python train.py --dataset="stained colorectal tissue patches (NCT-CRC-HE-100K)" --train_examples=90422 --bottleneck="denoising" --encoder_drop_path=0.05 --encoder_stem="deep" --decoder_norm="groupnorm" --decoder_blocks_per_level=2 --decoder_attention=false --optimizer="adamw"
Rows from block 9 of the encoder of a small image denoising autoencoder, named by matrix and row number. Rows with one number belong to one channel. Each number is 50 + 12 x the weight over its row's rms, rounded and kept within 0 to 99. All counts start at 0.
After each channel's rows are labels from the 100 images, of 14976, where the channel reaches its highest value: "top examples" is what is common among them. Only what is clearly more common there than usual is listed. The data: stained colorectal tissue patches (NCT-CRC-HE-100K).
# convs0: first 3x3 conv, stride 2 (encoder.blocks.9.convs.0.weight, 208x144x3x3, each kernel summed), inputs 0-71
# convs1: second 3x3 conv (encoder.blocks.9.convs.1.weight, 208x208x3x3, transposed, each kernel summed), outputs 0-103

convs0.125:43 47 46 45 48 54 46 59 44 37 44 57 42 73 42 43 59 42 60 47 27 44 59 58 65 51 56 61 50 63 49 26 49 48 47 40 51 48 49 46 52 43 51 61 51 49 52 54 38 49 42 52 44 54 53 51 58 51 47 49 51 55 57 67 55 49 50 51 47 45 59 36
convs1.125:38 35 85 35 42 55 83 38 47 44 54 46 58 82 45 38 48 41 41 45 86 48 50 50 43 53 52 56 29 42 50 39 57 33 72 39 60 63 47 39 51 33 48 41 34 39 41 32 60 51 38 46 48 59 72 52 52 55 38 48 55 50 44 43 49 28 52 53 46 39 48 47 50 46 50 40 41 44 41 25 59 70 46 34 45 17 39 46 36 51 45 23 51 36 32 63 51 47 46 38 30 46 43 29
top examples: tissue: adipose tissue

convs0.103:25 47 42 44 58 47 24 51 60 52 33 38 60 49 52 53 65 37 46 53 53 36 43 51 32 52 48 39 67 29 43 29 55 45 36 50 63 46 60 42 45 67 51 50 27 48 58 60 35 48 26 57 74 44 39 57 62 51 52 40 32 51 55 23 54 58 45 50 52 56 54 20
convs1.103:42 46 21 43 49 49 27 59 46 28 46 44 44 33 49 48 23 37 46 47 26 54 49 27 43 44 56 36 36 41 41 36 64 47 68 64 39 34 53 53 43 37 36 38 44 45 64 44 35 52 78 63 46 57 19 43 44 46 37 33 48 33 43 25 43 49 36 46 40 43 39 55 64 49 46 39 47 43 40 50 31 52 55 48 34 64 26 66 48 35 32 59 42 57 49 54 29 41 54 60 34 61 65 60
top examples: tissue: normal colon mucosa

convs0.68:21 60 50 47 44 52 20 34 46 60 57 47 46 56 38 53 64 53 55 41 62 35 57 35 46 59 47 35 42 58 54 62 42 39 49 53 61 33 50 66 37 41 39 39 44 54 41 54 77 58 19 44 57 39 56 39 48 65 47 59 39 35 48 51 46 48 39 51 42 53 30 32
convs1.68:34 37 14 51 49 52 39 49 49 36 55 34 87 41 56 37 43 52 41 46 31 37 57 48 49 44 45 53 35 53 44 44 70 51 72 54 48 40 55 57 58 44 53 52 58 42 53 39 42 46 36 68 49 58 22 55 41 41 34 61 47 51 55 51 49 41 47 55 32 39 42 58 57 03 43 43 42 41 47 34 50 33 57 63 42 63 46 33 33 61 39 47 67 56 42 59 48 49 56 39 53 61 53 64
top examples: tissue: mucus

convs0.60:47 44 46 46 43 43 48 25 53 35 34 46 44 61 00 47 49 50 45 49 57 36 49 06 61 55 58 47 48 57 49 48 52 47 40 48 54 50 43 64 38 46 49 40 53 51 50 60 44 44 49 41 56 58 69 51 48 62 46 49 40 53 55 54 41 61 49 65 06 51 44 34
convs1.60:37 24 47 39 50 48 45 37 53 39 83 40 73 55 45 30 51 36 47 37 53 44 66 36 46 71 44 45 35 49 36 39 51 28 54 48 48 44 29 56 37 41 45 45 41 49 48 26 42 38 27 54 41 61 44 56 54 48 46 53 50 42 36 36 48 50 53 52 20 48 43 49 65 31 58 55 36 47 44 18 62 44 47 51 49 65 56 27 34 62 38 47 43 53 46 59 35 44 53 27 56 52 51 80
top examples: tissue: mucus

convs0.161:41 38 63 46 51 51 35 50 57 57 38 84 54 58 16 49 42 60 43 51 59 32 65 27 74 54 82 65 63 55 49 41 47 56 66 45 43 56 44 55 37 65 54 60 41 36 59 50 33 35 43 63 69 62 63 46 49 38 71 50 34 53 40 54 57 54 61 79 24 58 58 36
convs1.161:49 37 59 37 56 70 46 49 42 63 76 50 45 58 35 47 44 36 44 35 38 59 53 42 42 81 34 37 57 36 41 47 40 32 48 55 62 35 48 51 36 45 29 45 35 56 67 40 55 36 55 37 46 64 55 35 66 39 47 52 47 19 41 35 31 31 47 43 26 38 50 49 54 60 71 48 37 44 53 37 61 55 44 43 37 62 52 40 58 44 34 55 27 74 51 62 32 48 64 35 52 50 49 42
top examples: tissue: lymphocytes

convs0.87:39 64 38 39 45 56 27 22 51 56 48 42 47 42 50 50 47 34 51 47 36 58 47 38 50 42 37 62 52 47 39 50 68 38 40 70 59 48 62 37 62 57 29 06 37 55 56 51 47 48 29 31 69 33 43 49 40 70 60 43 60 42 39 54 44 34 45 51 43 34 19 53
convs1.87:47 50 39 45 32 43 48 53 57 36 47 68 29 55 51 45 51 55 45 59 35 46 59 32 36 46 63 44 24 38 58 51 74 31 75 56 58 41 34 32 59 45 52 52 46 57 55 50 38 59 99 77 43 54 39 62 58 58 46 60 41 54 52 44 43 57 46 44 64 48 52 58 54 73 56 44 52 45 47 48 12 52 62 59 50 59 44 66 42 63 41 55 53 53 50 17 51 48 63 58 46 37 49 48
top examples: tissue: adipose tissue

convs0.20:32 39 43 50 54 43 27 17 54 40 38 35 60 56 44 51 42 37 19 53 74 41 49 21 54 68 55 59 55 43 44 43 57 48 39 37 47 59 52 56 53 73 50 27 32 21 60 52 25 51 31 36 60 55 65 67 43 50 62 45 52 36 59 53 41 53 44 61 34 54 40 39
convs1.20:50 31 39 54 32 48 41 64 54 43 80 82 39 37 48 41 45 39 47 39 49 61 57 46 25 91 65 46 37 43 57 51 54 60 51 48 49 34 44 49 37 53 42 46 21 58 59 35 49 42 41 65 49 52 44 56 82 50 38 44 49 45 48 60 55 52 40 40 27 51 49 52 58 39 84 42 46 43 52 26 60 53 58 26 50 69 41 42 42 34 30 43 48 54 44 64 39 42 59 34 40 41 60 60
top examples: tissue: tumour epithelium

convs0.100:49 56 47 47 45 47 51 23 42 38 42 54 37 48 03 43 26 47 53 46 46 34 47 13 58 50 65 55 53 53 55 48 46 45 39 34 49 48 38 42 48 48 46 22 49 45 49 43 43 51 51 28 43 55 50 54 34 55 49 56 41 34 42 53 52 45 51 53 09 41 24 45
convs1.100:44 32 80 34 35 49 52 40 45 46 56 40 41 56 42 35 36 38 52 40 70 51 48 33 35 49 40 47 25 48 43 41 57 25 62 37 55 55 33 38 41 15 37 40 26 32 43 34 43 41 48 45 44 48 55 58 54 54 53 43 39 31 37 29 31 36 49 40 35 43 44 40 46 50 51 56 35 53 36 29 45 60 29 34 34 37 30 31 22 43 48 43 39 57 47 50 34 45 42 25 30 40 45 43
top examples: tissue: adipose tissue

convs0.21:55 59 52 57 66 43 32 58 59 47 57 27 42 74 47 45 47 46 28 64 63 48 41 53 65 72 30 64 58 70 63 70 43 33 52 49 82 45 50 58 53 59 61 61 61 46 40 49 61 67 25 50 82 52 74 55 42 90 43 63 61 56 53 76 38 52 54 55 52 66 56 64
convs1.21:47 52 69 62 54 57 60 48 58 38 57 56 33 52 58 72 39 53 38 50 50 66 25 56 64 64 45 41 45 55 68 44 59 52 67 47 50 54 58 59 54 64 53 55 30 53 54 45 63 60 49 62 65 52 50 62 49 49 57 23 54 68 46 41 79 34 62 82 56 41 29 46 60 45 58 48 51 52 46 45 67 52 69 36 57 38 53 66 73 53 68 50 64 34 57 49 42 59 39 52 53 62 53 37
top examples: tissue: lymphocytes

convs0.9:23 62 42 55 51 52 21 54 37 61 51 34 50 53 52 58 53 39 62 61 57 41 36 52 38 46 45 42 29 59 39 43 42 53 40 23 65 37 49 58 58 42 66 51 31 55 46 49 30 61 18 47 58 34 43 53 51 59 52 63 55 50 56 41 49 53 20 49 46 43 54 35
convs1.9:45 44 15 40 43 47 43 66 68 29 50 44 64 48 51 28 35 37 47 41 26 42 59 29 59 46 73 40 48 39 40 38 38 42 52 63 49 36 67 54 45 39 39 43 51 47 61 57 46 37 75 61 40 55 26 41 52 40 34 72 53 43 50 40 25 47 35 41 37 46 44 78 52 28 47 41 47 40 51 51 41 54 57 67 30 57 21 51 27 49 39 50 42 45 50 61 44 48 55 65 44 58 51 55
top examples: tissue: tumour epithelium

convs0.0:48 31 46 46 50 38 43 53 61 50 38 41 47 37 47 33 50 30 64 42 65 37 36 41 21 65 41 43 55 33 59 48 43 36 32 32 60 52 37 58 51 76 33 44 34 52 50 47 36 47 44 42 62 42 39 50 49 52 46 33 42 36 55 25 46 62 54 45 55 68 44 31
convs1.0:47 50 14 37 54 55 45 63 48 25 52 59 36 31 58 49 23 43 39 43 33 59 23 42 60 59 67 34 41 47 64 40 30 91 56 70 35 42 58 66 37 54 33 40 46 56 53 47 52 51 45 42 47 56 31 29 57 57 46 30 42 28 42 43 49 44 33 66 39 36 50 58 47 54 59 45 55 53 45 51 59 63 65 51 43 52 30 66 43 43 53 35 43 35 46 63 37 42 51 62 30 57 60 44
top examples: tissue: adipose tissue

convs0.14:47 55 51 49 47 23 56 44 32 19 67 27 49 59 38 64 42 52 58 35 57 31 50 55 50 60 48 76 26 59 41 66 61 46 48 55 30 40 39 47 52 47 41 48 63 41 37 42 63 33 47 49 22 57 65 41 52 70 40 52 60 57 52 43 30 38 45 29 39 47 47 65
convs1.14:38 50 16 67 49 61 50 47 47 47 56 57 63 37 47 49 46 55 23 55 68 48 57 47 39 44 51 57 43 54 48 46 48 79 46 33 37 48 90 48 62 42 37 39 68 41 38 53 59 37 37 46 44 43 42 35 51 48 30 35 45 47 58 48 51 32 40 42 45 33 38 32 55 45 46 33 47 47 51 47 58 45 47 56 42 26 39 39 44 58 36 18 52 38 26 76 40 60 34 46 38 47 45 31
top examples: tissue: tumour epithelium

convs0.10:26 42 48 47 53 24 25 55 56 44 46 44 50 35 66 45 51 44 52 46 53 46 48 56 14 56 57 43 45 22 47 64 46 51 49 37 43 48 53 49 48 51 47 49 49 43 51 51 46 42 25 53 42 51 31 50 60 56 41 43 38 52 49 11 40 48 50 27 61 61 51 35
convs1.10:40 58 28 34 55 40 33 47 39 39 24 46 40 18 52 49 31 51 43 61 40 49 52 32 48 28 39 48 57 38 43 40 47 56 48 58 29 33 71 52 58 41 30 46 69 38 50 69 38 46 53 40 30 42 29 34 40 38 38 42 46 28 56 31 30 46 45 44 49 43 49 42 47 46 35 42 52 43 28 71 60 56 46 62 35 40 41 56 46 45 28 48 35 48 43 70 38 51 51 62 39 59 37 39
top examples: tissue: lymphocytes; tissue: normal colon mucosa

convs0.107:50 51 45 39 36 47 47 29 38 38 66 38 39 48 36 63 33 41 43 41 46 37 51 35 50 57 39 73 52 46 41 57 68 46 49 54 37 54 51 17 58 70 34 27 50 27 44 46 60 45 51 37 34 49 49 41 43 69 58 43 60 37 35 54 38 36 46 47 37 46 29 63
convs1.107:52 39 44 49 27 43 52 55 52 49 49 72 26 36 46 50 58 48 37 50 47 44 49 49 28 47 49 60 19 49 54 64 60 79 54 41 54 49 61 18 52 43 58 46 27 50 41 43 51 59 86 65 56 36 50 65 52 57 44 58 52 60 50 56 49 41 54 40 45 48 58 43 46 70 50 31 51 44 38 39 42 48 54 35 55 48 48 54 42 39 40 53 55 51 37 36 51 41 62 40 44 30 31 34
top examples: tissue: smooth muscle

convs0.181:49 55 49 47 44 46 52 23 48 39 39 48 39 49 00 47 30 51 55 49 47 37 48 07 57 49 63 49 51 55 54 47 47 44 40 36 52 51 40 46 48 44 45 24 45 48 47 48 46 52 51 29 48 54 50 54 35 56 46 54 43 36 41 51 49 49 48 55 01 42 27 46
convs1.181:44 27 75 37 38 48 48 39 41 44 56 37 51 55 39 30 39 36 51 39 63 48 53 36 38 47 37 47 28 48 41 43 60 22 58 38 55 52 26 35 40 15 37 40 26 31 42 30 40 39 47 51 45 54 53 58 49 55 53 43 39 32 35 27 34 38 52 39 32 43 48 42 44 47 47 56 33 53 34 23 46 57 33 41 39 40 36 28 20 45 47 43 39 62 48 48 36 43 45 25 34 42 42 50
top examples: tissue: adipose tissue

convs0.72:42 40 68 65 43 49 41 57 50 43 52 54 70 46 56 66 68 55 81 50 27 26 48 52 35 34 65 37 53 62 29 38 47 52 83 59 63 44 35 42 44 51 59 61 33 43 59 40 37 52 36 57 70 61 48 46 67 33 36 39 53 44 42 50 56 57 49 41 55 55 55 39
convs1.72:59 43 58 37 46 45 56 37 22 39 44 52 38 48 35 44 78 32 51 55 43 50 34 29 56 47 43 49 68 52 38 47 44 47 47 51 55 58 52 29 44 48 23 41 49 74 36 48 55 52 56 51 53 67 53 51 46 45 59 44 62 52 64 28 33 44 55 40 49 42 46 45 59 71 41 48 53 44 45 48 34 77 30 57 50 49 67 43 50 54 49 78 39 56 55 67 44 61 46 51 31 50 53 52
top examples: tissue: lymphocytes

convs0.148:32 43 43 43 49 56 26 36 55 59 46 42 58 43 43 56 54 37 38 42 46 39 55 36 42 50 42 58 73 35 41 31 66 43 42 70 52 51 60 23 48 81 41 33 27 36 62 55 42 49 31 51 73 39 43 40 58 67 59 34 47 33 43 44 54 47 48 51 43 54 39 36
convs1.148:50 48 34 47 40 52 39 57 52 35 52 59 18 37 51 46 34 48 41 53 25 59 49 30 34 53 50 41 30 42 52 50 72 58 69 58 54 32 49 40 52 43 38 51 28 50 60 47 41 59 99 73 47 53 29 51 56 51 39 41 47 45 47 39 39 53 40 46 50 45 50 54 56 69 57 37 51 44 47 46 30 58 56 39 41 61 41 68 47 35 37 61 40 65 46 33 37 43 53 57 33 45 54 52
top examples: tissue: smooth muscle; tissue: adipose tissue

convs0.120:51 46 48 40 40 56 42 33 62 46 42 58 41 33 36 56 59 63 43 50 24 70 49 34 61 33 41 62 64 47 40 51 64 40 51 95 51 46 57 22 39 42 44 25 53 50 40 45 67 55 44 47 79 42 37 33 46 62 62 40 47 58 42 50 51 41 54 53 38 31 27 56
convs1.120:42 53 52 59 52 32 52 48 37 44 42 49 50 56 39 44 53 55 39 58 48 37 68 37 57 33 58 52 28 52 29 45 68 34 68 50 57 49 51 26 59 32 65 51 46 53 44 53 40 58 99 77 46 36 50 64 43 48 49 45 33 51 49 36 48 68 51 41 41 53 39 43 57 64 45 52 45 50 40 51 29 40 54 67 47 62 47 56 38 60 56 54 50 46 42 15 46 70 55 54 60 41 62 48
top examples: tissue: adipose tissue

convs0.175:47 43 37 39 42 46 45 21 59 35 36 62 46 40 37 50 48 48 54 34 34 51 55 29 54 52 64 70 74 42 50 56 68 55 52 71 40 52 54 25 36 67 52 20 62 35 52 49 64 48 47 41 61 59 47 35 61 57 63 41 36 38 39 47 59 45 68 48 37 50 22 39
convs1.175:41 48 63 33 39 37 61 35 25 22 46 48 23 61 41 52 55 50 42 56 62 47 46 32 34 37 46 36 19 38 44 34 68 46 78 50 43 53 56 30 58 28 47 44 42 46 40 52 48 64 94 66 44 39 55 63 40 55 48 38 46 38 53 24 51 32 50 46 43 43 46 42 61 80 48 49 49 47 38 53 28 44 45 43 54 36 37 55 36 45 44 47 49 38 35 41 42 49 56 44 39 45 48 34
top examples: tissue: smooth muscle

convs0.97:50 49 44 46 49 52 48 12 53 49 32 42 41 51 38 50 34 46 43 52 47 52 44 00 59 47 58 58 55 52 49 42 48 44 37 37 55 52 44 44 47 57 52 08 30 42 51 49 39 55 51 24 64 50 48 53 30 56 54 45 48 28 43 53 50 52 40 61 24 39 18 37
convs1.97:51 27 66 37 35 45 43 44 44 45 73 45 38 54 36 32 36 35 49 39 52 54 47 30 32 64 38 44 34 43 44 42 50 34 61 49 59 40 37 37 41 21 38 39 15 42 52 35 44 43 77 53 48 55 54 59 57 54 54 40 36 26 35 28 34 39 46 34 29 46 46 49 48 67 63 54 32 53 35 30 44 56 35 42 43 54 34 37 23 37 41 52 33 65 49 40 25 39 49 32 32 39 43 44
top examples: tissue: smooth muscle

convs0.177:22 55 49 48 42 53 25 46 50 62 44 53 47 44 52 65 65 56 69 45 40 65 50 48 37 30 52 24 37 60 42 56 46 45 50 60 52 37 59 53 44 28 64 46 35 59 44 50 60 60 16 46 65 41 39 33 52 54 41 56 55 47 51 44 55 46 36 40 47 38 42 36
convs1.177:45 51 36 56 55 41 48 40 45 39 42 31 86 54 48 39 40 54 51 51 37 26 47 38 58 33 48 42 49 53 19 43 58 33 67 61 50 52 38 45 59 33 60 55 64 49 52 55 45 52 68 65 50 48 46 47 36 18 53 61 36 41 42 34 39 62 38 44 49 48 43 57 54 22 38 55 40 56 44 54 36 36 52 89 40 62 43 48 36 56 55 66 49 52 51 25 52 56 48 56 54 49 42 70
top examples: tissue: normal colon mucosa

convs0.93:50 39 43 40 40 46 49 18 42 31 48 47 38 49 39 42 23 40 35 45 57 42 49 22 58 61 53 69 53 45 39 49 56 48 44 40 34 52 42 37 51 64 43 23 58 27 46 47 45 35 51 22 33 59 60 45 37 56 60 43 41 37 41 52 41 44 50 57 32 42 29 49
convs1.93:42 30 43 38 24 38 50 52 34 45 62 79 31 40 40 46 51 40 38 46 62 49 44 40 26 66 39 52 21 50 47 53 42 59 48 31 45 47 52 28 44 26 44 38 22 43 34 37 46 50 53 53 46 37 51 61 63 51 37 43 47 43 47 42 42 39 59 34 34 46 47 31 46 59 60 39 43 42 36 33 51 50 33 19 57 52 36 36 30 33 28 47 44 45 29 56 41 39 48 28 39 32 37 51
top examples: tissue: smooth muscle

convs0.92:52 35 48 48 44 43 48 30 34 39 53 45 45 53 34 40 27 42 40 46 76 31 62 31 55 85 48 68 53 42 45 49 52 54 46 27 37 52 45 42 49 74 49 33 53 23 40 43 35 43 52 46 32 58 65 49 46 47 60 40 48 34 46 53 41 48 47 60 32 50 37 47
convs1.92:45 36 32 47 38 44 44 60 48 48 68 93 30 31 50 48 48 43 42 44 58 59 53 58 46 84 56 52 45 53 61 53 27 65 31 42 42 44 48 42 41 47 49 49 25 52 43 40 54 50 16 50 54 32 48 56 81 49 31 51 62 48 47 63 46 39 50 43 45 48 50 40 51 40 76 35 50 41 47 37 57 41 56 21 48 42 43 43 41 33 29 38 51 49 27 59 42 53 54 32 50 35 40 37
top examples: tissue: adipose tissue

convs0.153:44 48 59 48 48 52 52 55 42 69 51 18 45 72 49 38 35 54 66 48 58 59 50 62 44 33 27 47 22 58 37 47 38 35 51 39 53 49 54 30 35 44 61 50 28 49 39 39 17 60 35 64 54 48 45 34 52 50 49 50 50 62 54 61 35 50 15 38 44 36 61 58
convs1.153:50 58 63 33 57 52 47 67 59 60 49 49 52 49 44 63 30 46 40 48 32 56 77 57 50 38 48 67 34 40 51 72 75 34 65 56 58 46 57 37 44 44 47 53 58 26 62 42 50 49 65 64 67 43 54 50 42 58 49 52 49 40 42 44 32 21 46 50 59 38 63 46 35 68 51 49 45 51 29 48 45 63 39 56 55 46 46 67 49 29 34 30 40 59 33 68 29 52 63 56 33 60 56 28
top examples: tissue: lymphocytes

convs0.109:50 64 49 48 40 42 51 29 31 42 67 43 36 56 04 59 38 44 47 48 51 37 49 29 66 51 52 61 30 57 52 64 40 45 49 44 47 48 39 49 55 36 47 25 64 46 41 48 49 56 51 39 21 53 62 46 42 66 50 61 68 56 40 57 38 37 45 52 24 41 26 68
convs1.109:37 32 58 33 31 32 63 30 50 52 62 52 47 48 40 36 56 36 41 40 56 28 49 40 34 51 45 58 24 57 37 54 61 34 61 38 56 53 42 30 43 31 49 37 34 35 25 35 36 42 44 45 51 28 53 64 54 57 47 65 59 50 41 40 48 34 60 36 45 42 45 41 45 51 50 40 40 50 26 22 57 43 32 49 50 26 43 29 26 58 34 32 45 40 31 53 46 44 31 25 38 34 35 47
top examples: tissue: tumour epithelium

convs0.190:57 64 37 51 26 50 50 50 29 54 70 43 68 63 55 39 37 50 46 83 59 44 34 50 36 55 28 55 56 44 50 45 64 43 61 19 61 54 41 62 68 63 45 50 44 43 54 42 44 54 44 46 33 61 56 72 31 53 40 54 71 37 63 65 50 43 52 53 42 38 44 44
convs1.190:63 50 50 61 70 65 44 68 45 56 50 49 49 53 45 57 37 47 60 52 30 66 87 49 52 54 27 46 57 40 73 54 51 46 44 54 49 44 71 78 47 41 39 44 35 12 63 46 71 51 42 49 55 52 61 41 46 39 56 44 32 40 40 52 41 50 66 54 30 50 48 43 53 40 48 46 55 52 62 50 55 51 65 31 45 63 53 67 70 48 61 50 24 64 68 64 50 39 56 57 49 53 45 31
top examples: tissue: lymphocytes

convs0.186:25 62 52 46 46 57 29 36 40 72 59 57 38 35 44 53 53 61 54 37 71 40 70 41 47 62 55 41 48 46 57 59 32 49 61 42 29 31 53 34 41 44 48 28 45 36 46 50 67 45 31 55 42 36 56 30 52 63 60 59 35 44 43 42 59 35 45 54 47 53 39 36
convs1.186:39 42 10 59 40 45 33 44 47 51 45 38 60 22 52 39 39 49 37 48 22 36 50 46 40 39 39 53 35 60 32 52 60 65 63 47 43 41 56 41 55 48 50 54 54 44 49 48 34 54 37 67 47 42 13 62 39 32 38 54 47 47 48 48 41 51 51 49 38 39 48 51 53 14 41 46 42 46 46 44 41 31 48 58 40 59 50 38 41 50 35 61 52 67 38 42 47 52 48 39 54 55 48 71
top examples: tissue: smooth muscle

convs0.19:49 54 46 51 50 52 42 13 48 57 53 38 60 46 48 54 22 45 43 44 51 49 56 20 49 50 65 70 41 43 56 56 49 44 51 34 50 45 46 39 46 61 58 00 30 33 61 40 49 48 45 38 46 59 46 44 36 63 49 55 54 20 50 58 49 52 39 49 41 46 07 48
convs1.19:64 47 74 39 49 50 52 50 53 56 50 57 29 48 46 48 51 46 57 54 49 61 65 41 40 54 34 56 50 35 66 48 72 47 82 52 54 44 52 52 51 43 48 56 27 40 79 47 66 57 60 67 55 46 62 55 59 46 50 56 40 48 46 47 41 23 54 51 39 42 61 55 56 71 56 50 47 51 50 45 40 57 54 42 39 46 30 54 43 50 41 38 35 63 55 49 29 55 64 51 36 55 53 00
top examples: tissue: debris

convs0.69:57 48 51 59 48 54 65 61 31 36 48 64 24 47 48 52 31 33 64 61 57 48 18 58 57 64 52 68 39 60 45 74 35 57 38 47 43 41 33 45 47 30 34 60 71 52 23 52 62 47 54 37 35 29 54 32 44 69 58 40 55 60 44 41 43 54 55 47 49 42 57 58
convs1.69:45 39 31 42 51 32 50 27 35 33 47 43 54 29 57 44 50 51 40 44 60 21 49 45 55 46 47 52 43 55 21 45 21 56 39 38 37 41 71 44 60 42 50 38 54 43 31 63 46 53 52 43 34 32 46 62 37 41 47 44 53 50 55 50 62 49 58 51 56 38 43 34 42 30 48 41 38 56 28 46 54 38 56 74 59 44 37 38 32 68 36 29 47 26 39 62 59 59 39 44 33 43 35 59
top examples: tissue: tumour epithelium

convs0.88:53 57 41 49 50 43 55 14 52 53 43 50 25 39 30 52 31 38 46 45 44 46 48 25 56 50 52 62 54 34 55 60 44 53 44 40 46 58 57 18 44 56 72 05 51 40 48 49 43 55 51 30 50 59 46 38 44 44 63 53 43 33 38 51 52 44 60 44 33 46 12 55
convs1.88:52 48 71 42 39 39 57 28 47 63 50 56 27 37 52 43 56 48 39 56 59 35 38 42 39 44 44 64 31 63 42 67 60 43 70 54 54 51 43 27 52 34 58 37 30 44 46 46 34 61 71 52 70 26 59 71 34 50 59 56 49 49 48 39 52 25 69 38 59 44 50 38 39 63 44 42 54 62 30 41 37 46 36 36 64 37 37 51 32 43 27 50 46 40 32 32 37 48 46 44 21 38 36 43
top examples: tissue: debris

convs0.203:37 63 54 54 43 54 30 46 48 67 47 34 54 69 10 70 65 56 45 55 55 33 45 27 63 47 57 34 39 73 46 51 43 43 42 52 65 50 56 68 41 37 61 55 33 52 53 63 49 69 30 58 73 47 62 45 53 75 48 65 56 59 51 63 46 53 39 65 19 51 51 45
convs1.203:49 36 51 49 47 46 43 51 59 49 72 33 82 59 50 29 44 35 49 28 21 35 65 35 50 61 50 43 45 48 37 44 50 29 49 58 68 37 38 59 33 49 41 42 50 64 52 31 42 20 51 45 52 64 42 36 55 35 53 58 35 34 31 34 44 53 40 50 21 46 40 65 56 28 57 58 36 54 52 20 71 49 50 71 38 66 47 22 39 58 47 53 38 57 55 58 35 48 57 30 58 42 52 62
top examples: tissue: tumour epithelium

convs0.61:49 66 52 50 46 52 52 24 53 52 47 55 45 42 12 48 49 63 61 57 46 36 52 11 49 45 55 33 53 60 63 58 42 43 41 54 62 48 45 59 34 34 52 28 45 66 54 51 58 63 49 34 69 41 45 49 43 55 46 60 43 33 47 51 59 51 60 49 16 57 19 47
convs1.61:48 40 78 43 51 57 38 47 41 43 43 17 74 53 41 29 49 46 53 43 38 54 62 34 45 35 52 45 36 56 43 43 75 16 53 56 64 45 34 34 47 21 41 51 54 41 55 41 39 40 59 54 56 63 41 61 34 69 61 48 43 35 40 35 44 35 46 46 34 38 42 56 53 49 39 58 42 60 40 29 49 60 50 67 43 47 41 32 25 56 52 39 48 69 55 41 33 47 58 32 25 48 50 57
top examples: tissue: tumour epithelium